python train.py --train_examples=50862 --crop_scale_min=1 --encoder_norm="batchnorm" --fusion_encoder_norm_position="res_post" --fusion_encoder_bias="all" --optimizer="adamw" --beta2=0.99 --lr_schedule="constant"
Rows from block 2 of the fusion encoder of a small model that answers yes/no questions on an image's attributes, named by matrix and row number. Rows with one number belong to one neuron. Each number is 128 + 32 x the weight over its row's rms, rounded and kept within 0 to 255. All counts start at 0. Numbers have three digits each.
Before each neuron's rows are labels from the 100 texts, of 14848, where the neuron reaches its highest value: "tokens" is the input token at the peak. Only what is clearly more common there than usual is listed. The data: photos with spoken descriptions (Open Images, Localized Narratives). In brackets: how many of the 100.
# fc1: MLP up (fusion_encoder.blocks.2.mlp.fc1.weight, 768x192), inputs 0-191
# fc2: MLP down (fusion_encoder.blocks.2.mlp.fc2.weight, 192x768, transposed), outputs 0-191

tokens: "books" (40); "toys" (29); "bottles" (7)
fc1.565:163154128144139164144035157142114151149172123130131181113122111171123117089145106123172165134130080155138157105151133149147111117098176157133069200171098144142131089153131146082109120138205085104068151102147160140128148111071134146130133091149146109159116060109156124141098128148103132099136180140120081104078118151174119111138157065144134147127124046139147179179136080191137137100080145092117134160117121145163130109115098151098127169150103064090048151177141108170083120090083181131083076091064092152132112131164117132070115093150134170081171128089164105137154090111138061147
fc2.565:111146142115051131177081101151138100107170175151076177111145103179067144132134104114140187126121127151131155125134131158153133115078148124176104104139124148185135104132162160106124104077133130086098132120150176170113114136124093150124116093116167101193130120085166074145147111131089102063187162172104166126092161071176106076185148116133177181150108093170142113129109168121098194186075163118168144086142193124111099103112097174139171097136100131158079140112168126162051054127113146143164125121106141145120109118095095146160151053135134135160154124130123172056162094098109095113

tokens: "buildings" (34); "lights" (23); "light" (17); "poles" (14)
fc1.536:095113110147062195116131171145113125126141130150129128173144176128159106156149120102065115127151193154133126111108120040139142135152064143146142131100182131083172070102130151126172131114181150063072163133136079135107124130096166129140134085174125094075118144158145154156114153167135156138133135113142162125097172182091118186096150155104106136167111137147130165116155107155148119111153171142066108120146096084181144110151131159049155212146190155127129169241129085065104136169158142145120112137135128072125115145183116150100087145127087169074168111125107090119119142182121126118
fc2.536:097128122146142124137117092183147048106155124136101157165171141105121092148122106166111104122164164099133054074117091088126103087174114177150158070113130124041146118100157095176162144119123188147183133140130085129106087103178120164094149097130128142105113179105122131125089172102163099179105122116138154165097122170110096159086106134107133164134106146055133197103190205160175127147132151139077112107126101122119107145135120104088077157110152148142121111071132133093129110120180134111083154106166119065139159141139072129122191132121097187085118128146122089111044189156138166075

tokens: "persons" (20); "people" (17); "two" (14); "men" (9)
fc1.765:136127145137180116123139098141128169118159098161104125169134166122162087092070127063165137119052134146138144083105149160128113118148178119111109165165107155176153156093138118148138105102214145158160140124123112127138144133131086133110039078084098117132118037091111131145176111200139139133092152099136127151085137113159097159118172102118095120140182100090249121150181060173124089119118093127137163133120198129138173154155136118152162116154139117127123105108111135140136147079104117109091120076125113103149105085135123121007117131108136091143137135100121113156051088121169146163
fc2.765:155109113100130190088175203166128162168150073068147078136128160103106133077124132082161069087126121102156122150116157132110100155121109128096153112076058123142113119166137155088105076072157107133114104122125155090125163121080130128101157156147178173141065097072088122145046112153139135068148131120079091101094128117135124137108067114152114077104114123122132081176160202136111095131107092117130174138094091148152075118071118093075092142117149120150154136146186072112129100115141120177111047112145087139075120155154101100093126162175118147096095074079106134091165103152143131121

tokens: "two" (12); "flowers" (8)
fc1.659:101108138125187122142152064122126154110132103162104102117085137110175103096051153068175151118078131120138143105090131161167124161128163152113101163135120128161174183087146164157104119108171156139170125138088135141110131145062121117133053112103117111162131076096107113133185129207131145121088147098152108132109161133169082114095147107113132121144203088063210141180172082155104118147118098121137165097110216107148138139136123112153183122165112122127141068147128120150120140080090099122117130110135129157135073089142101114042108119108089119142142140100171113154046045098145124183
fc2.659:155088094122151175076172196129088175149161067084158112118109136118112124085143119084196055097109154120121107164109132112108151132106142064098137149145085119141080137145129112097087099097189115123136130178119112102137153136065116111121168159169159159121078059074071115145091154157128112091155157141106085085110136141135130107118099124186149079097129093158122133184156180124157106127084046088137171125110086153145103099092085081102115152136133141119167137175174072123130109131113140163128088131150117180128096103163107122054089154151109163104103097064130108084199076149117121150

tokens: "persons" (31); "people" (23); "two" (20); "group" (12)
fc1.569:184113147127114107098120120118099158137113108166145164144117104166114093120057118096119166191083134148098169130099147179110159187128165127133124156128097091137107155083133129126100110215189045175055139097087064141154143121121079102160106105129110105114168077179133140079162102118113092107087188089117089073104153146135144131175143115127118112066136139133133141118099040130118139165097123173125085142149232124146200091140111148151159113111137119118076097156102174160134151136116184130145134139112135125162117177127202096094077130135147133116131129110095141151113061084121103149
fc2.569:127148133098154178059162132115089098190133143109058051161109165136128173130100118091095115117096108082113102126104146177098121138107136135139114085095106156139085081191118140086148144075183105178082181134121158124166166140178099161097168136067077108142126092123096148175045116122075145108126129121146119164140128120096121141135088110093115119104091130119157127106099145171053121064135105131145091164160135121127157106153136193131176088133150111133135206164090149127147129128099197115109092066080104090086105131144147101150142127104157147045153145140070174170123098140165125109

tokens: "buildings" (26); "windows" (15); "building" (9); "clouds" (7)
fc1.91:118121130129156137144130078128147122154128136142117121148153125084121135131094155172142120151119134144147149033125148135169093127136093137095145133127118055107129099111110148174178096105156173165151127081106092131138150122133104136128087127122067127168131127107171078174181167179107145155079184012109138125091110105089108153168146127048060100126098108131186173225136110128172126128103086165105064171110142127152148090130128118077139136121197078186131099130131138188158163093123122154123186078123116099203132130186138096125105184118112132139166100127134119169088108126104124168
fc2.91:170151095143148105120086128084136139144073146129143102114112094143056150067142130154150120116147046189127141204164151159174204145109185079134109153154062123105113118175145130136109087116120086136128159105101064132123164143091091127107184087173118122088135099099106076108144087150124099138196125167092086074082120097097120095157090072129136185108167089151077145115222088196155156119092145101127157147135110153114171131106106153158144113122078050108126140142111149165133144096117165143092146161115125154107153166082074120115089117144162154095111117123111107141174164135138118130

tokens: "statue" (43); "sculpture" (16); "building" (13); "tower" (12)
fc1.603:129085093149102134166104089138152094149156151139155174111141156119155120114097099116143162189131140143138158093118134152164134132148129117120117134122109093077155126116115107148164139163184117074147191096122083131087125141119164100154084072142087075099146122202157131126168137164153141181110206067133174090085166142078162141105141119123079131160087112104152174175138082134170168193151126110126027129173143081130153103137108181059227196136165099123096112148127133159118140118108112130100169134157159120138098163181160109106096138092086164112090127118141046155093104124103116116
fc2.603:083159084125185159235078094150155101073164124119130190125172129104050122100182132155163160142115095126131155133112163090159117085155170124146094107174127160104177163114162070160086142154134132090193125146168105145118088090131124154179108123139145109137097157086162152083183088175109119118121132147149145149150165114120107149147138098158147193173127142154107155173088119072132118126127135081148101117158132140169122105157084092178124145127063099118104121138136096184144142078084111117118163191161150135136158106184093150117108140088098140117084151200142053129130159103118139194

tokens: "mic" (21); "standing" (16); "microphone" (15); "mike" (8)
fc1.144:116131187160061131092076134114137111163137219209162160088158110153144184126141094123107150167150107103132167090149120091131122145077066118136132129108165110116106076155118153125166158111118100118054185092109145197156143150165097122146151162127103102118171161196164109135141181108105139138122133137136093122094150147076136138157141141094114148061107102126108145108139146175196161100129144169119083143161122080121164123150136144133154145165186075109113143142105144098130144139145179075133162077063116087114078189128202135151111136098135151061194139145125150137166139167112082081
fc2.144:143104152105122107116176148121087155166166142072140127126116148088101134178121110145167120138117123174094185136068118100136125159069117103107133089143143073136100122118087139155044096101156070126042147119086166129145117166125159141100138140143116130189170099182068102148133167127081197149139211113098098111135187133173200102136180107103117123134136114149111096119103156170129163091046084168180103171117150129094124069110161123128149134133138113116115120142120128131110094132158072133147112112086100122186092127121089107110123097132096160204105116086087191114126045102102104136

tokens: "buildings" (32); "poles" (15); "trees" (14); "building" (12)
fc1.676:144137125102168113179132094182146097136199081135106173184165152131183090141105101117153127157114160146077116097143113158045124121139159167115096115156083133126166125125078093192135116153180149151153127119183092133129000095169090123089065063133140149177119074095137126126111138157168140093094152146124160170120161111099119174084168155122120152100189136112181134147146111126131114139076090128108094155110152131143133166151153118117151108111114160111123054102136139162091129109141112098110138093142126097193150131134157088092159111108089169139099126176123074136055122079188149113
fc2.676:119144149128151117092125184067104121180072165111116105073094064113152177152147176156120145122150151088143106202127156071111184173082093159137163091123130087165119081099105142151098088106065052102111144119144154123152187181100140121123130176140146153135197189114150140116160121106113134144140157137087112071084127114151143084186080123103152139109147125195061105108136162167087175105085136173140134139095095146068112196084141133130113097105123135143117155124149133065122124144145144159187102135107065180086145124118105124146114123157162098094120091107166133116184094145151099162

tokens: "trees" (48); "sky" (31); "buildings" (9)
fc1.748:123143116115125139151088137144158169184137120151123171158136113131124112134104134139089142137129119152146180056136150102141126123134149132056118152165144084113161083073121109208136120155159157141098132068140082136108109131135143130148116116152049126154140113143158090134132105184121191147098179048123131142113104145133111157124160104104077150177136121131165162152143028185189115169098077122081076147097130165160170111142104175074150212134150072150082145145081145141151194093106115121106153102134065108189166124178130114086142148125130179175106122151139085202089127119140129149
fc2.748:112152103100162130145086099089127080088067136139099109111127124113025147133167140166112093111156059120103165162144154128136182097140167128176110145144123190060103138152154113123133092103090134180152135080125061148138123110150068153126177093102090116124115099064116076116143084152098101152155094129094157142117098076087090133154142079100132215062147121180096142091176118154149129145139140139095151105155144150127153104126118151200161116115089027103164146104105138132155140083103202131100156148141123108129131146124092148151131136130139135114177115151094102141101230139161137132

tokens: "corner" (27); "person" (16); "back" (14); "shows" (11)
fc1.368:161105140108130093161138098125148117105120133198089162160130110151170067191101113119104175139090205094130157142138116153092123106138136120134149173102147137160131133030109138207160144160143159150184144146125063121115070122155056161134090068105130118153201128157114103116163134139163100140106139144119177165062184170125164113131141145122149163095136154111141166145130131107194194171145103145095083135089137158105161166127100111128194071136143178182116089093128172082155142182121147104138168137176120139214122147129146119118115078104156123153147124115154101142105114174107171098
fc2.368:129108147141072096144107168152102125142138145122113176089103122112181104207117117083135151166124202155108097153133126132081157150135083132146145136109126113190120103064096124130144137181136100126117140146134145124145086125103166114114124094165178140135167105172128142096135122100154098122175200158136138084110177134140156079128128148152136118146139090181069113120065102119076198135103191153156138089116105114100142155128141177082115119109130206108090138114129110106073056190177141120251156154173161179123124120101118136103090108127151107142104128074167117080181059102137126154

tokens: "table" (21); "wall" (21); "sofa" (15); "photo" (11)
fc1.474:148157199124137094117078134155184125177146145180126106091169098122152101143097143111142173169126080146184185137119122147131129148045149113117065141092074156078139141124080077121132132101127110112091129102155086146170082176119143214169124113069157143167114129148120154094099074183143133102125141149118108150085116204137128111160151110109141190110160165120163075159125117150146139141133102144115120128110193157144139159118106117134151135164085114139124096137138152060211154103109089136094093115085051155121152125131187120128146133120112074113114118119195090156098046175128165095
fc2.474:106179101163112177095135116130153095140098175120123116205155111136137127141169135161041129111172154075130086160126092122131106117133122173194140041103189136111131075144162084125183168146087163114129137145113146146159163106174073104102198155107138117130122165138176181159116123084117066151114074140159166166129129168131110125149115183122138141101078178107105150060125195152121128140116171179100146108160138128084088127155168175153107114081167157157135163121151143133113100172143171095116125099088115066076097150110117142170126108102143131098142149135113174083112185196128096102

tokens: "table" (14); "glass" (10); "wooden" (7)
fc1.8:091089097125138176144131092109115169119083134109171113113122106114173154104120158085144113113120144187103114159128171117186204195129133097117165128170143084176179153116112158216119113172126134111115126130084095157115127102038175058171104138200132111125116147113137117109183112166123125111112160122124169061153147143136104108121117189111140129139209126188110138129133084131079145161130136154167139103108118130154127145115092182125144154132124145148133107191162127150078137142145130152196105160153131142153091095150111098127024140111048139171148114092152111122138112102145086212
fc2.8:135117159066131112127157155141109117148161125135162196140127144195124147127134063141132106126074161105093137114058176144120099064144126159104158151130129087147045092173110102139122089161117102139098186149135164089173128094184132124146122139134064155142110129202108075123120111076147186182165135110097147159117158096139164140106130140143128157097087116117128112066071112143103093131092137142206084184109104133083203107111107118134133135126164163097089151063118135119169099160152105161165160093142137107184153178092175080102154148156192107125111098166081124116145127134137201127

tokens: "trees" (47); "poles" (21); "sky" (21); "buildings" (7)
fc1.94:144154148116122113170099102175167126134190124105140213177178163108134105132110103141150153122107087078136142057163151100093067113136120211086121091123109125103161083123082102159112133144165149147138120115176167121133114095180096148138090140102116135172108136133163110132126135121120142109097125115159140178074124146159085200111154093161112129100117143063217169161139136186164084122102117124107083174128155132174134153185110084124116101119153117167086115142101131125146155046086078106073136064095097077124123155183161138093147160085106158130107140201106070158138133125096136092
fc2.94:085116117100140148108135116115101100144086177167177122108112101144164180082088132182146129111118130101114155197107161124197154116102145141154148089209143124127131154214147128118139054111130080046152200122107134144134156135113127078180105097165133142103138168117175136124160148121132114176118127154059100135111202138144101101120060133122182183122129114121101140143103129174068128148115150119186141110118114112068116127064061144159147148145114118085131156134212160123117078153131118203161078134105126133091103108090111115135097119183105124054135072129139113099130105149140109152

tokens: "buildings" (32); "poles" (31); "road" (12); "trees" (8)
fc1.182:171132136109156084152127127165191125179205112132133192173164167143170080108101108134162113157081158144121130067165138124084133129123150175068112107153073111096113117164072064145105098178190160203121135093173084112157098106182127157119106121106096146192116092122170112122111125154167137119092161087116166167126146113144111177129150112121067135096118133104178137137176124141135104101073098127093058207113123134143153163143151098114122125117152126146087059107131135149126143112148093136102147033113104094164155123147149098128170162130098142139079111194113118148093086103188133118
fc2.182:121131114157129114118104146047108159146073185117147089076085070091090174127138185111137133136139084158094142189181149077152210174086104089150131108162129123156131137125099161131107082134098082122109148109094125152151147171075137084103159131131155132107184146103187100128186129139112112150130162165084061058099164102139153076193107094107146132087171083195088110151143104152107182112107133132150168125125114140089128164085171157141148091132105072102124167160129134111096160116148143157174129142100113189088104096101098151141087111153141101107122098091139148137187115137120080197

tokens: "two" (30); "people" (20); "pictures" (10); "persons" (10)
fc1.712:137095134187086123084133137138124140134167139184112109153169134122120104132102109020146108138099138168136111087065115147153115163127134084090150111146156126154121156115109123134143132106202140117095116121134146128159105168114118111112022087071134125156125036153111152164158138188131150097128178130129147124092118132117129158111171137104104087128150119072244118171104094141133120129105039121133126123145193105126143151138124187069160151144173133141141128138134139144088134070144117114127095106119148105164095080149190134078083127096120073162162121064112133143066059086112148120
fc2.712:123140094154140186112140132144148113137178099108138104154148143159136124116162140122131074062134176111149111163115136111143114121130131136155130065081087149113153091153133126104161106090163144110186107154156144119124148105085067170113122090115190140124054126049111135168061132154113092077165110145112192127056080151166060119129096131157119135133118129121168156134168227162109120137143134131067151163122122139149076163103110070096105168115130171173137126172206071121099070121115120170108075132115099139086151136186077118101103136146083109134143105093131103059179118180139118101

tokens: "books" (27); "toys" (26); "toy" (8)
fc1.466:125185143083153152135107155145100154123136133103110138081124126160121165137156140185124150142119123140156135123103135170117106116112139181159055188096119152137123095150080104060084207139138092102072151131166190149115160152084166160166167168178130026127127108125143128131082106127059153089152092152186118120112108165155121133110190085116163171139116074146109131137137142152099139084131154109154140151163121132171127091152131137135150115136104108117119151170126100135149143143062216114095058107072081143069078141169126135105124101120139185036140161120143124134173097097117073108
fc2.466:089112141130056126154109048113098092101134186177116128087108099189067174197102118115085132136125113167075137084160116149160137096139097128159129086124132139144109123158088182122145139119095136062121138114139141172102085143143119113082114016101112128149166145137169052132142160105123161156176152130131137136108164028123131066152120059103133160160128116127180101135105112130124208177092155110142147136134160076083130155129163187101148155153116106092092185074140146151077092121147103129167147124158170167152132132096124159155168102131164146137157127123112176107128112089128134100

tokens: "trees" (23); "plants" (21); "water" (16); "grass" (9)
fc1.2:137088105089142127156128121137121158127124110092180201130092171104139118139079092147163138129100100112071148110129146138101127114122189131093087150182098109136140130128082066204079124166186111130123147144153119110052094100135153102126083090140061115114113101121111090112150125131143196131104153115183160136125141165125112153072161105152127137125174119096131132116131084208136096169077112079144101135145128127165156156168098115156164111169088137140105118162071096108107162140023120131075121140155114140131068142150120127067140168114112215179098162157126046164106139091070148115
fc2.2:099062091105162155117152131114092145087156099107153128055101151137085163123122109180165096092134090112132120152144130115124147108118101135127117104121085111071131142183091113103081071105146082099163175132146136119060099191059161139144126131200119137055107132117074097095112156120148158131173104137087129088100148123106130116069100086173144126161119098151101143124210179180135111097176129092115157164135095083128118139090087083126119167164104080132110103180162079088147140104096140182131105168145128182085106152160090150086102155163120201058130094148118084119182128126132114100

tokens: "statue" (45); "sculpture" (36)
fc1.592:124101118123060132164087096147154095131151164185159190111149142102160118114113077083149165186129155156123174113107144119162147170131104114122092136092126143077149114111121157143129151155160096094115186099109069170125126127119145107193125095159116041128142129201171109111143124154117122135110195116140145119104184174081143145133142131121126175115118104130116160141127105154158172185139136138119047123193155076164169093149089176084228209143144116110110088162129147133141154130127114123152149122153148114118076158154171127120084111067044115090107119160142067146153089121077099132
fc2.592:071165079129135170172079073121120088078163133122121172112136131143069168127202111165140179130108110136140123125115151108152107084116153143150071085147142163125157126133162104115129155156091087068162152159178159190152109142120104158167126139140130072142140139115209166077177090123068120141133146165158148145152119109125118125188142111138160184160085093171112135147046109042107148109127122103161136169181155121167148082168113127183126155130067100105069122114119106184151132104085116092155152186115162146134189124137129181131124081074155114120127173173142106122156140117140100170

tokens: "trees" (65); "grass" (12); "plants" (8); "sky" (8)
fc1.293:115128125102161116150129126143127185130107110130165192145107165090145111114076080159114134126085100127077175077126156141091098106125185149098100174159097129153144134116094074172109115166167120153142136116173132116072106104172114122149056098106049136118127109097111110114151102123136196131087129073155140147140107160143080151094184117125112159161172142102164111119152093181150100145105089104121069147116142131169182135173134086189143119167094135124101107137025141102154178119021127111070138125145076124138096141135133114059150158119133176179119140176140067182088151102105140124
fc2.293:141091095104161145137146181121152150104159092084157129088131128151095122102166131167149115111151117128162071173185163089100177134135088161101148135101087106087115129153113064106093039138090099125168123119144131093118092180091191139117150160175120170099109154144163147079127115114172134135142096116044170065081125099086178125114106104158121098115093129180069126119162126073153100122156123117110162172101081127119111154039119125133065111104137090173125109126168082100174153121131111217123114167147112165101132163123111136122105168204144146081108057132111108115151147153174126115

tokens: "mic" (14); "microphone" (13); "man" (8); "sitting" (7)
fc1.194:137138116193070150055091166129126121188177181105145090128144126112157173133166135094111120161150123193148136103190134067110193160074071109081148069144117099119117071152100158114174127075116084104096170101144149145155086170146138161078187149122134134111132109179176150117093144084119126122126140140125098100094111125100164129181139143135079107117126116168101102108128142118136126030119112138119133177159080115125129148127182146071109145140172100086078171145131113098108149084176109126148118081038101126146133149136200169156132145131134113087142118107118186144162156142170084096
fc2.194:098105082047152114167172157140095170111132098063143134154097168141112159180113123152139107083089144165108159164116183107131137089109149100080123103144075126143142113141094109135059093152167141127144178170145116101099073122067134199111179116169128136144068110109110082121083070168108178145166176144106136148123154159166152106099161124185155180185162094170096152114142160149133109163112090078164165104120138142155126104116091081128169176153085141123093086148171070086182117138102088169145093157164107145148149122170060123096121114143120156169097110145125084080160131166113151154

tokens: "statue" (37); "sculpture" (30); "painting" (12)
fc1.193:092121089164082159145058079104141113108151210200146140067150144133124154132134110067161112129090131199179199110115152136180127108125104059130101111142127127092106164151122134116171133149143110083129200119160134152143096160100137165206098072104115089117114085186124127089196128155089147158134158125127118085113132156129159103173152102134099179145116084134172114137122126112154177179174113132127117140195161115131184088126115179096182201155108077119082102112141099145153144071110111140142136161128139152131127109159186173110094118107111075148153128102194108142112090152131105125
fc2.193:055150144140133188186064097146145098070126155163171172116167110114094152073155135172154155164151095138139127125099171105210119107127153114160112133204177133108165173123201088144141126118098128041154134117112101191143123093154132123200088157145153106114126157118172192099228127111120090133086117147125121134160153099110100135148146146125165172137132154131056137155079102079152134123132179143163092064159150105157136076135082114183128167147107104105149120137133150175158114098126134124144159189135168119158129114132151133144091122107091074137148137174152112125100171120117125177

tokens: "statue" (53); "sculpture" (46)
fc1.473:142091098121079141170088098148181101148181160162161195093151167132150099099097077066179166155072159154165178125104156143152154132150119078101106124110104144087111138151124174134156126136173097128146201133101076140142098122114145122201115092135097092134121076194163077102144120187144117132136210121136160093091197137081135122138104120143126161098089079125151133189098074141151172202150142115141085133170134119132161094131060199058203190151133121129100097149136113148125133135127106132134153122144166136144117137133178128150080121098063139126111127147134106133147084113135132129
fc2.473:080165094127129179201074091137142095077159135133147175119153122143070147119164124142153188142123109120170114135120169121187099102131154127118087072188142154106181140111167103162118141143101110065188146155161113172139079109114114139202115119160141091140111149112207170065190080162088112139120144155152144142152155116104119131166134120155140176143124115142106132161040090069145127163112131106158134106169161140181146092156069149164118189127077099108103107129130101200144140094101097118155142201138169144160186123148145152120099108087112082135119162170148078127135151117127125181

tokens: "black" (13); "sitting" (11)
fc1.410:153099102125158112118171124122112113082094106077123061134157141136104116112162120147163088074119115119125097181155126159132139109153126091149173120131110196130094156161142126085107057105077121123180085163132153082126175128145150117090152107081176170086086148096080148102131126096142085129151050164074136127167116103126170125132079127169143094113100185121094103112128160070098112101165124071166174139111090128087080150074140112174084056094130169121160159083173123141128082123140104197128101186167154128058093128082086146166136143168165112151132081104086162095136169138130155096
fc2.410:087124147104103146117136119144118086169140167114134113147107173150150163152100107159105149117128156148144169092082144087178108141087077183105140051105151070087160073133130185133106133065186128082091177135103141144097096152115170148115104103133105119175129163177088094164080167134081204159148190087132157142063169145146154109113129144081109144169133099113143156100120139190101153124108156167132089124116158085136133103135100164044165220177147162147095141169126115094125123139145081123128093079108089101178111136201095116140106113120080186133160131120159126136077113134115098114

tokens: "persons" (16); "people" (15); "women" (8); "two" (7)
fc1.739:124115124141183114122144096132119160111125093148124106152108141121150089069069148096168139110091117152141138105094144158155126137161174131127099175136119139174175177095153145132120105122224148136178122107076126130124153144068104105109058101089129118132121055112097114160164133203145119152108139108123107116085162114159101133111152090135119114130203084069204175170168067163110110116129113129134187114109204112145141139129140107154165125159120092098152109128137132167119133068111092113102109097134121132128076086156101114009063120120111094145135126074141130149054069109140116196
fc2.739:122103113114164188102170172182114134130161066093139135147150145109105146053143114122182088073121135079140092131091152114147088111127140136105153128127095117145115119153172132099109072060174147097165101142111135099126129094092112123161121144142172170162064115034079093167080157160138115079141137129078131138104129090145081141120080110167131096130088126131129137182154191142119097127098072082138125107099100135142073096072062073098097166141147137143173148166205096148120064114119143185130094109153112132113126121171082095076122159174096167095105075136107105080168123132147137154

tokens: "trees" (67); "houses" (8); "grass" (7)
fc1.401:148095156151059160135097121156126191117090125157155116132148112118109097127124138091153114170104087181088154145121171160165149165114126069142126196090120127155127156085162146133137140155147126181074111108069096157153172097121117117158142141139115093135102099155117114107151079118110108070097154107154126113132122159128140203134142157128138120125165149161094106115098084100115081169151173190141111075184168130198173078173114193129148122144143121218120101164106145171148159143129198113159156169158165070123062126135154135165071198105132103166174126103081148151118108118047137154
fc2.401:099138133104132121084169125097075135184124166094072084117053122101120172170093165113116109078092153151123114161145196152127164121079109115126130086125098110191086130159066149141119179132125093146102164202124199124159134158130123171106192146116115111160152117125129110164098111119087146127196159168177118126115157119159157072145088123123136158151126065137139089117079156152055156108086116124188164177137110160077142157166148162114143081149101157143111166125113117089141119167123140097187110087107102168119160099099110127121116076095200125125110167111121170103194067116165128172

tokens: "trees" (77); "sky" (10)
fc1.672:156120140087065148155088082145177146142134125155142156156137136142137117139128102125116162158117110176121178071129107127149113134094134123064108175117161070142184067069129158192148149149134162088078153074141096146085106119140135117141076129151081089132135138170182090162137101144135170111061132098154135129113145163133086163117168111130091138151159101101170150174143060159179113125108104139086082148109150115202180142164123149085179153167161087155088134168091162133131225109094096100115119083139062106177108158153149114112141150100099165171124153140143106230115124120107123122
fc2.672:124101104133146184081135139056095086152085087095145066130111151136179183166162148146127037089163167039078142141100125132094124119104134112108144011146138127134141119114078129187134127102101147089122160157178098102099154121134107106071107081140108141058096190093114148161163164100096183184092086123132148106131136194140140121079051153126088112114140174111165111110150175183097118107114090114138153182150093106124102202121123105126119143128130156151145157156156091119123125175105093161114075158166108150097126133152096128112139162129100160108149124126149113115125168138118127104

tokens: "corner" (30); "white" (20); "consists" (16); "along" (7)
fc1.162:140126129126088116125133086123123105125165124145122128133132193125211103199087129077107182138081190089182133128121143118108109157121085161075170081109108118119178093045070175164163105171111117119175152162187080112116093152124105167162082106107153131144151140152179173104137095138120141150098136119111149151067162152159115098167123102145084129110155157115184111180132145100151181109129084144098082163122133114126137198102125113066140116130135168119079114105149101071162152119128081179156096109142095175179139152170202152111123102130108097125109086097181071135099082148147141090
fc2.162:120152147110124121105168163139107134156141119115092091154104132117208094177114152101113140108104255118140110180102150132115108154095101149138146073098121117163131125054089123131128129129131130157134119188124154118168107127109114133136135145131191143172138129126141167149120112131111085120138141154130133148105182179160151057133107207146146113131135123137126071133062160118075179133086100155161153136115136147097120138123114152098117118114132255150160135137155088111130088206155120131221111118141116173114128109146119115102103105125131101142093124078193134047164061155130126171

tokens: "statue" (49); "sculpture" (41); "animal" (9)
fc1.754:145121119083083131158076106158169116143157177175197182079145136134134117109118048112169158148076111152159210110073150124156097117116132090087064140098103171093128130150146156138102135161157073108123197124139110131141122134112141150205115085114107105118110114197147076068126095158158176150125146125147081141120189167104109127130119081165140188126128088094127122153102104160177145161144148100145106138178121110150191105155073147106196219185105091096075123128139121141178154121101080120138156124145159145115120133119144147129102134092108127128096138162161076154151077134079154106
fc2.754:095150101162092197203085089128137080097144168155153151116131095157106136100179133123140194164132117151144127183133142119169137147086161105138091099157121163166190141115168129129128133136149087072173127154124130168118115121100093130156125096125178095162132134107192166119182116161096052076119152200136149113137183123122106082195144109144161164137150102168094143153053117073122165151109171113139142102174165114147111116135118144153137159150076115117096099168166115208067114119086145126165145198110187168142127103146134150138062076111100088162129144137174129117154109115102079165

tokens: "statue" (42); "sculpture" (19); "tower" (12)
fc1.610:138110133101101122140098105134184135169160147173178186104146139122165140105094061139139162159071128142143196052127125131142129117107144131079106102128118126082131112156111105145137126169147102098123211120150087148141071143130141123173072080117058103103125165192170085098167117136161184159082175091142123126104142155125155155104137120138058172138107127108145131160126072140187130164142111119132051177142184085174205112166089133121174183167146097128049101150127152120174183102109112140130156090115145125157131155143188120133143157102092171125124135177155092185115127118134132091
fc2.610:041129116138099171172093096114120105082163155160162133075110133112099170129119140116180162141122136152161117117138135080175131139106100087115087075160152135117187181113115176137107129098108106022126130172135140178114068166058151119170100127184180096124144138123180136093180139157106134125129159162140075094142166132092130082162139133129145153159165076141147094199096143087169165099130126125156154082149140120173125129136114124113134194179075133106132102156137085143137144109125094128173106171129160192164138077168143171113089101098096086127128148094208103115166106111101094170

tokens: "black" (83)
fc1.694:139124085109131110120101121118159111172110112117172148150123156082142141101093087153134144144122149135137133091177118133140157132119167129068116101181123138111155076165099145162183134152138168121154164127159037170116105095107073083132083127146049106130106088112198110144192106206094130141063187074151138105090111119094111145128126163094062145078142081158179189199139110133160098163055038100099126145085140141160157137157073135108168120112169086130114124124110125170119168099099078124120106088126100106173108144136162127131103153094085152117138143108141083166093161119160094124
fc2.694:124086117052169077158172123084108144061106089109149132101077167145079143160134134136153064109113090115105143092100127147091124085178146111136125160105099102090103177103112112151072151125137120138155123160109114087050126140120147156097112115127059137067120136155035081133126129110167178174146118102154170144119103107131135116078155074150148117111136113081139138115176131133200084134186113134113151123146121096124142132145134040152142122159092094134150032122089110094188157135073118122074155151175158152178117119144102126100163174135142159175141141135095097120115163096085187106

tokens: "books" (26); "bottle" (10); "window" (10); "sofa" (8)
fc1.362:149175141162173059199065137091187098106165143189102174101118111148134110107126128085148208146126111149152172123158128151069140109126175175155064180126110140124135146097145104078133123139129082130139140114166133131132067146148125216146107092038144116148168137126105153081129084090162105136134136137122143104097118126182161078184171059121120165114120106160134138119172102127139173136159151134121116123136175141102135166104159070194156093150069116117090116132127144092106126086074150136081157109102084187136108140131121151069145084153131091116166141151212122128130140127160107161
fc2.362:105128098112082180165145136196131140108136100091134176212142161136106091150149095145109126083105162105114113141113156098134089081162152175150116105089146126129136051127200101104143144131161176133101118192120162122126131054114108151137177134122145110183044120131111113159046089099123094104161147134152182186088120166181113158093135147183126135120085142121081184087091184154112075168120188124121136066163148137145089065158083130123127156143137173178093155158151081102096083158119148125134124126144139084129124145152075136122120126111127156161138145135068120076132144173084139130